A small image captioner, trained from scratch.
Training: adamw at rate 0.0013, 7200 steps, batches of 256.
Data: trained on photos of plants, animals and fungi (iNaturalist), 77898 training examples.
Rows from block 3 of the image encoder of a small image captioner, named by matrix and row number. Rows with one number within an expert belong to one neuron, the router's apart. Each number is 128 + 24 x the weight over its row's rms, rounded and kept within 0 to 255. All counts start at 0. Numbers have three digits each.
Before each expert's rows are labels from the 100 images, of 14848, where the router gives the expert most weight on average: "colour at peak" is the nearest of a few named colours to the mean colour under the peak; "top examples" is what is common among them. Only what is clearly more common there than usual is listed. The data: photos of plants, animals and fungi (iNaturalist). In brackets: how many of the 100.
# router: router (encoder.blocks.3.mlp.router.weight, 32x256), inputs 0-127
# up: expert up (encoder.blocks.3.mlp.up, 32x64x256), inputs 0-127
# down: expert down (encoder.blocks.3.mlp.down, 32x256x64, transposed), outputs 0-127

# expert 5
colour at peak: grey (79)
top examples: phylum Chordata (100); class Aves (98); order Charadriiformes (25)
router.5:100103095169167154152140126187150171135148129135103118144082141155107106140163113144135135148152108100149106061146151112108083128127133172112146122120150163132089132135135149166123108120156131095076096115105107107151135095097116169151115137149118100163095165101118118150131115081101147123136149138148120142112142151123124154128149128068118101116147151146112136101153135103153143099138
up.0:135125137079101128140104117129121104136128084119159148103138121138146141149072127110145118131098171111137125146101123112130140106168120073101121152177119073083129107110139109095183179129091103147152122102114117116060097146125113101100140116080144169093128112130140141125085130180118128112123105134112136115131132153147104112117100167156119103150115108106099139147114140156116124182088
down.0:192165113108097117137089149092109148106118109159103100143097102168126134110121160139084135114133131142150153110134141102126133113116107135151116147110121160197091146119152152138096113102103153171157137140153140124094115133118100143160100136150113145144120118165124100194110125124150130123166125153182151111144159157147126167105142129113129139147158093117174075102137137129139151121134
up.1:152148126114142109083102077143101111121138070135107139086110139147114111122085135115142162126097146123143107155157173100121157129110113125137098128152153121117178140102171155140187152152105122210114130163145120169127120156131178132141123120122156182130105054133149117105108133134104091115085151132114142110107133147151150129155132150110130120111094139151123141115099146106130123121058
down.1:113097142142130170127160101075143152120113146120143119152173150112130152137126084114118075081114144157153098178085125161133158122115128112117192140104147112122119165135110152097145124126131128135078143081101097067155133105140093102127123143094149092092165077159142126115125097119144126103151125126119135110107139094119132156105132104126090109117135151153133119126105165156115166103150
up.2:107187156142146143112124132136068150054122101151155138133090126120138120093116117170120143142113121149107159137138112122169139120152126130154099101105126117141128171126116191129156101116122163161136145148126131166133135148127136133122148118094132135120114114147128171129119096109132129099089063101141128146158146136083149150125126135102158133105121140148125107132137160162140122130142
down.2:152085146164128104114140153090153122099136113104119126163160150139149133151152095152146096126107134107155128094075142067130119117117147134141114093140152158132165130089199107101162121142103129151136148127161111167157141168129091142111118102108154138132150123116079051125065131163184104105117121118099103120111103095133116097098107134107111101137087096131119109120121124120130121110151
up.3:171121147100102118117127136112115092153152158086140129084134155126135137123109164102102122086118152126093149168102112161130173144114112111092121142171141120134157065099109115099171187149116120133105129102131120113069104172140165126116140131105170151120125142173158069092110077135164118137125139125105160103141097117125113104135119159146105127103112142091115107145114079140121125094098
down.3:123119130146144083101099115123118160119098095113135136157122171128175159138121089151095115122146135123094116120136154084094158119128114086116149142147163142129161169163165101124140145163100176130151134157107094153114151130117133140099144125101141142128111147089107159147179145084130157115153143111123104138159153138138127123116103095097157135120140145138138151129147186132133132116117
up.4:180141172114096072090099128097115113114103083130121089113118114161163115146064157109123146129131146170160113168116135129125136114113085137143092155119119149153116149152167127137165152118133171183148155129177130158143119132116158136122089110116147120136119082117129087096108129158099068092112108132095130118132105113151121142116128119142093146128131125138152132117112143126139121102086
down.4:110148123151127115125138125153150140141113145110088114103145084160143126141158107138144143119119083126129125135133117140114083117099148148111138138090150125125149150166138167118083070140107129120133126127150117127154120117162151118180076110158118119112115128135130124101123126141143136086135153147140126175121120133107139130149156119174184157115136110163128089088140140123104097122122
up.5:147148135097089103109101139116132106097141110147174142126147120152149154119085137121105132134099172126128145129093093124116155107138091110135108157127137123134129113083101140088153150091114138164144117147106118126091132164139124111092121110125138162099140077133141134108110082148107091114141078133123107092135127134155083107127123134163134114164086092127108139156130100158117106165141
down.5:139165154155097110111108169096120140128102180161127120141121112146075111130099138159130111120123083087111147109139126137094137100128141129131119142128158122168122133132115091125105096118112145149187124142143130156113151129168104126130107113109124141129120140154146178200164166138116120161128131119189109146154169131163154143125159132133146139135164141118107133119152143128151114148106
up.6:149123132095121117141132130092133131130113184134102105123119122153178122136128143104085149125106165177133143135114104146118125124127097097129129163092125131153119112122115119111109156112119165161127135140124144118144104111114168128039142111141146126124091111180116111119131086133111110127087106135132120134154138094115145139145125088114096164108128147138127140138140163185107112128130
down.6:113138097139107080150131099150117150125082136158089126139089146132130124114106138102102135105152101118136139140171116122105138122121094172133126129115147130130130136130128156117113072113113105120123139129118113119159096103108152178115122087104131142163103132161139136125197178095139132136080149163147141131133094150129089131147147132103153143102169123173135163106094180135150115110118
up.7:111148133132134114123131135098084139092143091190149128118133079105142125136109120153102143136131154155157152155131118113133146140101136136162105126127122103123127130123108125125130087124142165182116114126114129140141117126119145114085088129101120150114132095154147129131153153122132125121080086152141167122135114126131122107138157138133144134113141101170173147152080138145106112110102
down.7:113098158137140097122125184125122088148118150110134142123157130163109131130106127145112123121156093122151131126121155119082158114096111114150121109141171174114151123111204144168140109149119125124141152112095125155131121147155128134129119104149155128138158091095111112125084149161148130155103117101097135156131149120154155119121086132121141110163110136138117116154141128126105149197148
up.8:150099118092095107126106162127129123099120117130127135115127150129158127144108145152137082131117121098093141094113095147154113079183096090112159160127094119129087081131142142106146162102119159153159157133150141132100124144114110113119162116134135119125107152131158149120123110126127121100142091150146107130162160111103126117108084179148115119151139136092147105176137162181123111161132
down.8:140125142145087071114098147092071118138102124146140119117113128130134115104112140082104113100123145141104116172185106115126151160118102113132145162146155141123111113140124142106109171107143179135139150154088128123063077169096137126093148099104153139115121103109104101120135105129134123150131149138127132126171160117137162136137099083121112145107138166142164109158124144081137137120113
up.9:130122138124151134121140094121045129109104094110144164100118119132127119145100130137133132168129165104115121111130143109142090106173109104104124108178129082074110136115130114085151167146112115121112123101111122150120165157085132132131132131112133194141134141124167158136110086118129166138111122118117152114185158137082097134136133190102126132087108127130120130124119153133118116145084
down.9:096151158124173143122159118111140107071090108142128128138145154119121070125131091121181121108105153140146141137115143094144136109089146163162147112134160095056159157127146111099156124119153102098115121074164127174158169157122117117112181131091130131144162144153144093127144100159121092102109150143121095121089087158155099136124169129161137118146122127142114147128112145129142116091096
up.10:125103115096130101135121140142136103147103135147103153112113168113138116150087148111070095109121119105140129131162108150094121125122149127158145161123145075125136127137106125144124131121084136109122115091103146095167133123168192123109127136106105115114195127161137147105168145139114135100094147153147098146143133128156129126162117137160136163162119134144126148169119147180116123165109
down.10:112056111117148129141155130143143140145151124149103123134162111125155137121112190133126116144161138097079164143110150125120137102130124106126122126159129099092129108161136160125148135138142126100133095124062148099115120121112108083115107134114140145067141103145117168138155137131132114130133173134094163135188123122086117113138129106105140121083143121114109102178106136114089118145145
up.11:163158132071099133134134117139095101151128115133145102051154107141147146111108174099126128128085120134112114163101126148143151120100066083104082151121127098148111132132134131128150181091136108140136154137140166164093077154152138110103122121117172137107116135156145134056112108104106113152109122139110136112136104101105076114135132121089098113101114123105102137150118123107091131131122
down.11:128143144149131124162076139089106110116085097131090079095129112164155122087115145193078129159160130120126142112112121139100163150114080128122109131126161157138127140157135135144143167125134140102123133178148170122135113141176144103132137126133146110099129135107115152108140113111145120128148156125127161149137128141133138093149116111090154125123154125124122112143195143130109140147113

# expert 29
colour at peak: pink (62)
top examples: phylum Arthropoda (75); class Insecta (74); order Hymenoptera (28)
router.29:129133151107131075129102105179169138148141145151162158123131115100102132144114116099123103140081145118103141135154160094123134182107140071125081092129135102128146117131152105108108154157101115144154120124082105158122110109138132153112143133106134192151089104139126155137147158111138147166099097149148135096164150118145133143148140123106134154125094111160094174178116123100131126134113
up.0:141152116165129119096127100127092189176125141128137135176125151136115163112113116087130136075154148118125097134117096151152170154136171142100140150131122159137128120159131138133157076160114125172103153167130107106155105110095113134126095147112131129120126171104105132119128140116143089136155122050119122137120129127094169137087094144115122159096106127085129109154134126123123149123112
down.0:108154108152159125115118125159130136146163143108124167101088145141125117100132108120114158136096111139149087121122153102105141136100152094152116144179145103136092131143189126120147155118089106127140135116092106123124134111152140136137131095192125172143094118112156109157103139147101109172084153128140104108136140153176133168145093136111134146136125119191081147084109084114128128146111
up.1:120120076136163132109147150116119144131153102107080119146159151152140136106120131119112143144144165107154096125115138131120143131127151153149150179142127109130143133114138112149162123153111137138124109112101116103156145114141108087148095130107130160049148132109169114119129149129132096109141125103143161108091103155175088066096091137119149125163111089129151132109119124100081124149115
down.1:147117125092098109116150107122134117153173141130166170140151130108090151154121123110114118101125125148079123182162119147177122131174124127128145099109105082106148126113124132105087114164110092136164166112122089119131132156085090131105163109104113105163149132184106124096137149135160169124108148107108112113132105109088141144145127114127076143091158111100125107137116092110149100152141
up.2:130130133140084113156063100096151141097162144163141146150154125125141085100136135111118117096098104144117148114097140123095156142111116111135114091119165144141144116110119130107157158133178119146114109107107120126140101167145132121113150127090151132130123048124087134162123129149128128116130105107134149101139121162144133120122138118075118114117101099103107131156129105184114115114124
down.2:172126119140089129115093100133153126137114184132129171125136136129119126148131110098087142125159138097137133072124169146132141185117167145123130133121153129140128143137170127110134152149121152141115169166142112145146105075172101130168137102111128104139066161127142160134116119121133126130150131136144138114126149163116176179128103120099142120148128136176148142160171118118117129128150
up.3:163151181136099123108113079136155093135132103160119137175135109128136111142113144112116082091127144128104161134109122101091134185135144151183102106128143154101124116106106155093179134114164077139123127174165153150131106136118113119103138114110150114135138127095078136154132116119136126130112087126115100078136147129106139129128157126131097104134074063139153133150081067145138108102138
down.3:162123133141107113085137145132145147110158170079147184159155149135122140112137129115140131093087128106111128105134172172144092147132146109137157118133135144141110164121132108146092145136121149138120141119111158123154137137129151129116139102113109093149120138149087140164122098104093150106150123104127094104112158090110204174133140096067121114150171185141162123130162088118169103108132
up.4:126138112126107124085149091126135085137079111134075133181116099154094089103120124079109129103122143119120141097128117131095125136095129162161109141113131131166088145119123180151147130111097104136123156157119153150190168205161154137128143160183110159126145129130140145151131102113108152080102116105156125120120130138125123117130141125141121163147114132128159105130132117135153142116148
down.4:160115150124147155145120119152101139129126126133153133149105152099144110115076125113101114170136136118155090144149113138140154144141111100147153179124133106100155108125085156107149124131105115090128155162125155137142142129131109186067139110112156107155132159155092109107127083114149186129106124088095160157125147131129125165106132116122095167157124130140130122115169147106132107156104
up.5:148111131105096104172068115143102114105131155166115119105124137130115114154077128117073148121120097125118162132131098151084120128128089106128112148110146107096143116157127166122102128108100184164134104114140128112126104142095144125119136127110125160116140089153153152133139150136123123117113127112147117119179137138075140118138140157116165171094111122125107108141141155186120114135142
down.5:106122089084130129110124137127154135136095125158167159135129120104143102146145110135125088101165106101106087115121153136102066119157144132129135109114119129108155129071158103098133158108132123140169102121128153123132106129130085084143150148089142113081117150092127141129126124131126129183123115151165111072093139163146132108130134134129146114169129141092137101111187110156128152154147
up.6:145152170166121113101117134137114141188128158101118150119143104124097177123104156139111159110129115113129106148125141138107163158092142122140089126171131092137099117171131143186127138158081133142092130120163154131163140141159139125149103156164108186137175128181194133126118161144126126117132103097135150138119107124141123130124097120143152170149128117131159129143139114154119154129103
down.6:105161091150167177104121094148119178130078143156115121119151132120111102111168077136163130157123138116128116076130124128091072139114153129110128163156113084078099132162167123111136110124145094088126121160153093126139146094144115141119143113094107105099085186156101148146142126092126081120107143138147137166144133137174122152085139164151117139099151122133099150123162144132104103098137
up.7:181141139124133113086093148091117140133151125083117116081165140140171125090109140127127155150114131150142080126111141127120174113134120139097125142153168084150137133105160119130144153143145112157141163124137123146119095115168119105180138093111149152089124101141141115099116145156112072116178106117101136117110095131180094095099100156136131127154122132102097142095146146109087104158106
down.7:154147162093127111125161109098129123150120120141058136140123116111129126160106118112160133096159145125101157149189135104132098129138131141152170080108133134093131150122125157096137149133135110140168093109134140142123107166129157118102128166125113125125166108136107092094122136115128147107079154124126113115116135130114133176192129103134133127093135099147213113080093105095148136103133
up.8:139150143146105131107122139132102112142128116102102084111091123133159123151101130126147149098128141119138130127110153149121127137134132151089148186149132186096149109146167145132150108114115112175109137141130161140108095139143110122139107095148159118142160141146131089107129102167076083121141155130111089166123113133133118134140123116142096143122119147124097120097113132106158078109109
down.8:122114114091113100117134152138108123140121140136113137142122149126095173158128126103168154100127166105104092168143131159105169151150117132093179148125129138137154147091098126131120150152142166152090108149098122111133119139114131100122133109094113128158169114122132111104131141145101130155162127179164093110123119104134128153163144098137126123121105121182172126116118098145138075100130
up.9:166168140135130188136150156076129177121085126070132115126129135122141123070132134152149142110112110157161098142106143133157115129155109113126114124077110126136095145098148118165126119103170116141140168130173149145160143188166114154102167126124120109157091172153099131103095103110149124115135108133094129161115099123136117143107116119092089097159115093110131125138184142135125140152148
down.9:061106121171146160160097165139108162100117137153142127092155137099102112124108142118115152125120130132114138119122101141144140105160151128119126147146131098121167118119068127158119115135144151101117065099117155093119097110119133112174075133127091121067102153130129136128127143142125083111165133120137179138149127136141147090117147187145173099098118123098117128156148154114083113139151
up.10:099124168135138124140097113094080140171158076162123111126137107131128126121129112107112141137165150145137158163115128162104192147089135149122145143184145159112134112135118107138185125144107141153101117129121140089086130124105114103103086136110121154101185106081182101107163118142136125140127132131136161124117120145147127112138158106153149151127149135131158119137100122105110128133135
down.10:148147130111094129127107108123126121119147094134132152099183105141107107125142128141147100128101119125069149175122128132171124094130105110120145126136107143102172086145138136113128100174153103149156131105142116108077120159149139118131137141142099136114171125142111129125089123156173143130154183100133146132141110112156115082097130128151090097166152112067126106110091120109120108171134
up.11:105141140140129105196086089221111131153142153153148128129110148099100107129099122094089151161123134129107151112153101091114121148140092106125107142131141133084100107161099128157102124119111156093109126111094114135112133131109144158115130129124120180157061119118165153178133137110129158135107137106157140135145151152097120124112109164084163172104113119141124105172133167154117156124122
down.11:114157087105108108126106063119177141101102130136145150127144137115136075142164077121139087108113143106087107133111152116121127144153169098142141125112167069124129155108134134105121166145157140111178151141155124152119102129151085119142180109120170115133079115109111139130150095110130107125129096134126136125104104152115135144161139136112159092102132162148107128109153146140122110101089

# expert 23
colour at peak: grey (81)
top examples: order Charadriiformes (27)
router.23:118155107145100137165098152162141126166161131149117144116148136092112110116130138098102071133094145090121112096132150130123107125127141118097105158145130064151101090140113117108117143151142112117092101098132153099112089096150111116132126143111107128078076152115160157118142171109145111116152130136131157125141111122170101106131109151100143087148107075096112162168103137120092126155142
up.0:132115143153116120117125126079114158163131181116172118121109158137171134127145142100124110097149103147134130170122123139113133163113163168105147142096150140088145131131134098087139093100140127143113169174128136136128114124108155162120130082080165085159143099105127132110135095138109092158154128145095100113144136123121096169139143102120086125121121146156095126085169115117154090116100
down.0:115090116133149151163149120179134165125175095155161083130112109108128124118134124142072157127125149160097132120120142136140131141102118111109121136091126141136134183138099139151139115115120137121104122102116121112077046092149130116134124133158181114115148176092163167076166093127135122141120148109124143156105114100128137093140137116106154154126165147128156152124122156146084129119129
up.1:120116123161099118115125151127131090159125161140123120111123149123155163116102178088079101136114180100129117136099153152089179149132134118129164164176118077127099120123156077091111151159116117084110132112084178123119118151137136105092138118108144172107130119154151161123149153117110098123149137127146133115136131134151087065121079107111113116123087142123117133173119129124085119141076
down.1:158123174121146129124138125128164187107106116119121161121125102090125136116138118135091078178113096138132128152184103123122143122130148115130104099160110073161138174142144118159096149144153147098123106110122162134126189139122124157153135141175124123134105144133104167120159158143133149157129104116115143177133103104106148166155114095118117153117129148131125148084132096118122110169150
up.2:107164141117156163128147112125139149122145119121095153111140140131146110135129153132157099118123151125151095115071126181166111081178124110124117126145076094142162103146107141087167185136127097154160137111130138114159140133140121111119148154074131156109101106160126157153166151116132145109103134154117134117160153113129149137093141135102126119113132127159075136152073144131097108141141
down.2:131083103160122122108159157144142122093121167135129169159104133145110141123166121122123102159107147106126132121117092151125111117133134118089158137146102090166086136164072131092103125121137151105084110079114143086152158134079110155158135135121122119145102169121122160115141121100100111106115120076122142131144109128092139153141106131139089107115133129097066132093132125147118144141112
up.3:149142134094115134119108108135088133144149114128103115137098148158100108137064171093153166085144169121148102171118093125155143131146115129128131180148135135149146108115132135129196135109093119185138137137142107131114099120124137141117139137092102153111099110142137088106128116152111091153107132099151111108115123158140083149103123156164108147134117119119150116106110160127146148110078
down.3:109127121108119116144095153122140126102168132122100144106127132124123133126111145126088159155116079158147143121124140123089134149106098147121099110098154124180105095113154167179164156141127170164133123113125113132142148115154125184126087116149148161160122109117184160124120140119126123121138107117112152114121139189138141130130106136104131122115125131129127153126169109166139090153134
up.4:128147145121148179108157088134140141107126094129095088156125147120095111162140141130153098138127147126089149100127147096137118130161136142145124095161078139101144145097130139135143111134150081105140134127154160164164159152150135145121153116131159126184112165108107146123089143105141137114092150099081137150105089123135135125116109127101118110148120068137151140147135140093120133113145
down.4:072093105138127144150081121125116131138111117185123137157133161142115101095144108132116131114180134145137147177131146144116110115156080125102163142115124137117080106114136134135161141115128119119153147146105091142150086121105110116161131127090120141122148105099119086101159095081118160142152143154155120116150181122114079132101110155113134119141112144137104140101122169147140140113145
up.5:136096150167130125101129144144124139087106124121076091149106076131143125128084129142081148170143114134124125103156134124098127132105134108180140151123121135127093140186147130152122092152104149112141132123140160130129165136126152133116124125170125136148154145095141114175086158150125147072124138076118136134117118106134114101102088115139141165150169132120185102140150157163113122128127
down.5:103129134131105156132097150089192149116103077173116086114130150064137121092141130144118101145121116136068151122147132094130110126115095100149120130111130128120131144139150130145127133128148115127159110141171140126136128126169132105148128112152095105116129107112118147106122126162175108105161163171149145152127140126212125107165132113146126106136130101128141127128116157167091148147189
up.6:133131143157128095107106129117119110131155156125147137162114106123108128137082107112062082126108140139076129124143111143088148160075140124129124146143145139132102139165137068124134134130056138115123126118104139151132130124126144111122135126167098147110172141104122102085138121144135129151112098059140130101105130057131131084140107124138147198149094165129163131142131129110112116134093
down.6:105139155075101139132105157111135109072122112151117118106150097108143099129134121149139122135120098182088157129128137108155099127097144161157121118135098130129127122138126078159134148110154134136153101115136179137099112116124132102143105163165098101111135083107119130116139132172139118106132154147152128102100126118203124146166186133155147079160149128154140124078128142144127153122178
up.7:111121120132101110121113164117132097165096166149140102124131117099174143158103149090053099118102152101118146131124129144115155126106135114109146165186135093130092149138168091084118151164129121113128136128096161121123104144114114108111125123117137171085116131126167149120150140146126102133163154122137161129176152133148108044127097116109159128126111124136122122186142144128081120162084
down.7:115117184126182108130117136153122145098112146097115127136111095107146142118136107121115122191105086121131142146165146154153144151105132129123108090138110087117108139116130110124133121180139117129115108126131128116093154124103127164141092124160092130133090137128131158115129162136149136119111093120136119136168119099107144133146115083112131134108132137152129117140132090122136157144145
up.8:155108147144105106129125116165090137191156171126164169137125096122126153148116146094122112120115164117119100129139117137126166164162164100117159131197112109083105117154122099089111125137080118163114133125109123116116127130105146126095097130124139203121151132136171145152155165110134144192103097129145146118163172146123126129125093154125133156110137119142134135168121154122118117134102
down.8:110157151151148142088123108125139113137128114153140117135135117119167171121155085122122115137115146110074136156140147136092131145153159155131111118125154085143126119150152126073079128135179081114165089161146078108100126129093135125123128128146152102136108116126094114138125182108096098135138107085119126124131092139132140158153113127107178123108140081134143142085147085115115127128122
up.9:166155156150090137096105126112138078126112121150122097158145160141169091089104132118112114071136140129101193130171107174118150141144132157171121136080112148121093116126126123129104117100124113133153132162152147146131108142122165085097150116133141097106096108134086072120092101137120089082137108092166123122131122114118152124127101121142139140123093138104130088133155111142122095130119
down.9:116157117153114138114174110057124151148125154136120070139153153142177133088181138106143136083157140150129155128067160147140168130156137154105185127105138122110116104141106157107144126101125088142111124132130112079175098095093090143122132095117179098147157156149112085166162125109144115107157150155106151150100137118110116112128170123112129106117139111116109156120104100128133112070151
up.10:155148129103116108142126130100100104135147106127136137126147078128136180105140170105127125103118130116118154158111140158130171165098118138116133123148125107140143118118104138093129194123144134137102128161117174133126113153108157102082133112104141120128148094145120143097126108085120144136123104099119145121124117108097130162164161074091100120132102134130072156129114085088111098103105
down.10:107126130092117136139106103120168140102125135135132140141178183124154094094144115145104075125119182143111128085133114076133136061154141101115106113109131136152165107079147138111122104163136117132194128108118085142095147110146102103126198115132131101102123133129141140149133160115173130140161118116103131109152117117132113106111103190150164123156123119082123116163112158163098122153120
up.11:104113113129124101114131087131139129101069086138113120137099158130130124143095106096138120129105163124096124117169145097123117142119112146109109131136150144119154201133192133110155143151116134116158174151146124154121142126126132133113173123119119146149112106088154163094166138174122129111129133117107114124118118139142117171141087129121145124151101126158130126109094165069119117147112
down.11:122122164172138129139130122108090143165162149105147183168121106104168148110130153142168128135148102163156132178127121147169149158094151163152116121118145141121119110117095144142146112158164151141089116138102147107124122163102143081115074144111140136121152089107125124147100132146159131145136126098116149114128119122097128111125146103139119104095139135117125134128094112130110177106132

# expert 19
colour at peak: black (51)
top examples: phylum Tracheophyta (26); kingdom Plantae (26)
router.19:125126163112112123142093125100172112149120120171181126112164157104125131125158155125140077079157112119121161136131082105103174169103124151141118097104148150131101097111082126114127129115142090141118116120143117124093094102139105127125157130067104110161128117152111134141105082142161138119147127160136121126135104115105145149155155112167116128133131101131120123175146109143154139094156
up.0:173115171119092111133103138106154128155114095130162113112149149153150159064118197124111105122158096100094139128110105148141178151103088118134123117139145163162106098133123136146154140118115104178113173151149107165077110113165109097152155140111132121123157144151136118116094096150149121098148127125134133122119116118099153118108124122148111165138130111095158114183177112150108131119145
down.0:095133104127122109191119143167121141130144150127123138164114119173067106123115155160132122140129085128137122091149137122142120110076088156093159149162162165111110079142095129146150121106121136131099110090086133109124130108104161155156104109132077120089120103095114066141083103093128160114131159119126138138163151125153128101103118114115086105142124164131144113115111160129130127170094
up.1:127129120138157129104123132107113106078126124081109136135116137160135164124159146108151140171083125151112141138069135123099115100109116120103105117138139083138131140120164116080124094157121097117157112130142120111132215192155152102115099120155133151116152114131147156121111141156122095117121106131113129144143109124155098131149121111137137112132095097157083138112126081150142127139149
down.1:138117118134123164151105152117116106155163132167129132116133150131116118108141179136116149126119149110121165123092105122165129059121131114129119149136134084160080112104146113140140120110124084112144088088137115145089113110148115108122140119129095120100105074152152117112155133163144083136139133157167128138138085150151101090164149145170114090131124108122134130145075125154123125150121
up.2:113106117106131102113092127091166113144106099153174135139093166133148104127109108091104110074128111141127112107143109115043123168114088164096126161069158133147111151149152128127145139114105134112101152136110121146121112138130156143097196141106127124153126108117130128091149113144100141114117134146121079111138129137161125198157102133132127150158071116146120116139163156092179140130135
down.2:152124093097090124157108088166167153093114137125098089101104133155141112104108091140136061192151106117108143135128138135110102132152027110148114137119110153107137092141141117158125119093123124131108154109122112126131172093142108146155112105130123122147082156081135150111085151102138111104117140145122105133184138151136160092118117136108134134138152126142102120174153162125113102136123
up.3:152105169111127117107156109115155134142144121115114121104121166157148157118164155147160156092160128146144132147099121152140145144126150157150119097113109138132148129149106125144152130103135099168161138121146106118136125088123142127152124131135134124139175155179140130141113136149118112130135131147131099116108087114088181166142145119160115150129133120145161121092115105163185127064142
down.3:107114114103117105157115116161111117068108142145134083120121115155096083117138119107093125163115128102125148135179074148121105126154066127150175126169122115136117139135104093136137109127114150103153156093085106124146119163091109118111137136117134119078134091141102129125117083111133167102121135130155119117141114125123124136107091116106130152119134179126126103101115163101140158125123
up.4:146127143110142134100138171108146169125143169090146135084122117095166151126106139155128125160146114130132094158135108122157116128152138103154159129133110181083135093128113131160134163118150134157118170101129109145095147117102136155121141109114157130158176153130139098135094120090128148124115148128105129157144157078115120137101111143121102163144153159115133118137159139172160103133111
down.4:078099153146127169159122159120087133119165135148135132128162084130128104135123163151154124126113115109136142103104083148150123126099109128131126121104113136170110112127112137150131135118153127099134097104129185130119115094154101096152129148144136112098136119099132122145169105135125143130134116115110141118101173135145128134141122125134131112112160137083138110117128111137113140161134
up.5:155147157130090133115083160122123131166180163109145165093145142083131121130129125097110132118136159135144122157132124142107162156122165104151129132147142146130125084103117107161099149121130117140155151126145122189105098129145145139110158126137121123140158084127133063105098102107154101137125107094136147094106134128142127082067137180130103115153149148098157101154132116122104112160082
down.5:121141133115147192110144134117081166136186153141124123084122102134120132159143144140140157151106168149119109125109114106163118113125154139052140129123120133092139118131114111109084130126125124134141118126107136124157131133127146157152121164101128170132122138103123169130170164103110138125101120162072143139132157135127115146162140124116130113105154123159127153103115168153140137121135
up.6:119136148167127152134136139140100126149119197119158100075066139126116120196140110137109121176124123106130142153139098147087140144116146144121162119108144113069144120159115094139068079116124113088065129108131106132134145152107134139138116125133132152160110159166096152156147121099100144166134165122095095157150107151082132117134122125116156163071147149140143095132145154134157141110141
down.6:116114082149130119124160170111082152160153124117126139162110126120125148151155125063133145098119145100154110114075134149099121101159158129094117134108103111131105126153168113145105120131101119102162121104121115123162158169166138071124148127094158145110157135126172150157162127136099089155140078119166113095117138145141085195114127130122165102123115141146133139133158111133132116102103
up.7:168119183108101117109135144111148134170152140109160130087131148149170153131141153138168120113149118111153125144098127137129161152125148106091116103146097104107118112138130093080112169104118047169126184098146089125089116120131109122092157120070146128166124200186073123141106103124125114133149089170104097135115118096096142155149134110118073128145144144135125142146166099144160132091121
down.7:115093135113137127163127108119119122084115112125087128173130126155125113127152141124137091133110155120103170113141134121098114082111056101111162116151141137172102127109143124136113180158135154119109113078082085115101105144112132114122141138149118112094097082122101111134125110153122167115132138124148134118112105155114120130119130083114111145117113161146134074095087115109117124114128
up.8:128159141135117127091087094077139124134111121165140118104102122122134096107055137113119116067141116145108141143130124156151157147124091136095141189095135143146148130177142152129147135121081174175118169147129138130145126164127177163149156125086121126149144108151182134088141118122130156139108169121108093146133158113154130157160107111134127206144142135149104125150130165109146137117141
down.8:140128079084097126150130087181147123145074143136099087078105123131113091165177129118115087146106110094124140167191166115089122107121072172143110145122141097131131106126123145153133115125133128108158144123173088141125100089153125172150143092121099136129103148092140173125170146093158149148152160127149148122151159166124148142120138194112120111130124111124106127140141142099124109156133
up.9:152125135139109076114096107102136098134108102153166139137097148118144169102119149136090124068134129150129119139132112112086178187097104155146113128104166128152120141164118138084161167119097155140075145161147131128118125164135156144080142132098119146167155103131142155139119139138105125122145122130142098101140130127098137165139133123138141161128115095154153127133178107145157138106130
down.9:098133113110098111177127099174156141076100158120116100139141136162120077109121130138123101165145087102094153122168142134131095090140087122125167108161123128112109113108113114156137130149138151145142119090103093112132133127109089124138102100142119120141127159121106138144085120114170185118138137123159147148188127152113152099092106133132126142125146135132137106153193201136094097158137
up.10:140107159105159129109144112086159108147124127121135143098128167138142136121169127143177156077149127130122121130128093137109127124125149150107145126105122142125123132141117117111152132115103101145168115106137094147128120107092139147173144149117118119164174152165143149119127128134103133122129128138125088129127132115107166187158142123163119169145142140156150127086126134160171149074137
down.10:147111120096105094155099121159151092074075109156081084130130157163092104128123133130124124174116113114128159133155091165133131086157056134143184132130113145136118123127098126133089133118100171109132170090113099119144143143125148110112151141121099136099089123109125140125112130110125140086097123136155096129149147119121136121128114124092109156134142158147131086146106176116104145162146
up.11:132139129141134094112140134114102110179148154142138164098091130086125148110126131088113131092147130126087118190171138193114161162119145118129157154135155114109153085151146119147131109124096151132114150143114121155124116137101157166130129133088159159152176127137170134091153138064145126160125134080150107098119153121091139158128125165102181181081129183137117153139105133131163137128103
down.11:149167132168099107157117126132103124129134156072091107093118149111140139114165137134120139110123050155162120162144146144105096120134144111172094109097135137158108152149183146144140161119096130129109142138165136167136125127149173157137108148169155165171103112103120115140102153124112120104113121112118094106177142153111148147141144138085117154110148098154128103074171118148135116132167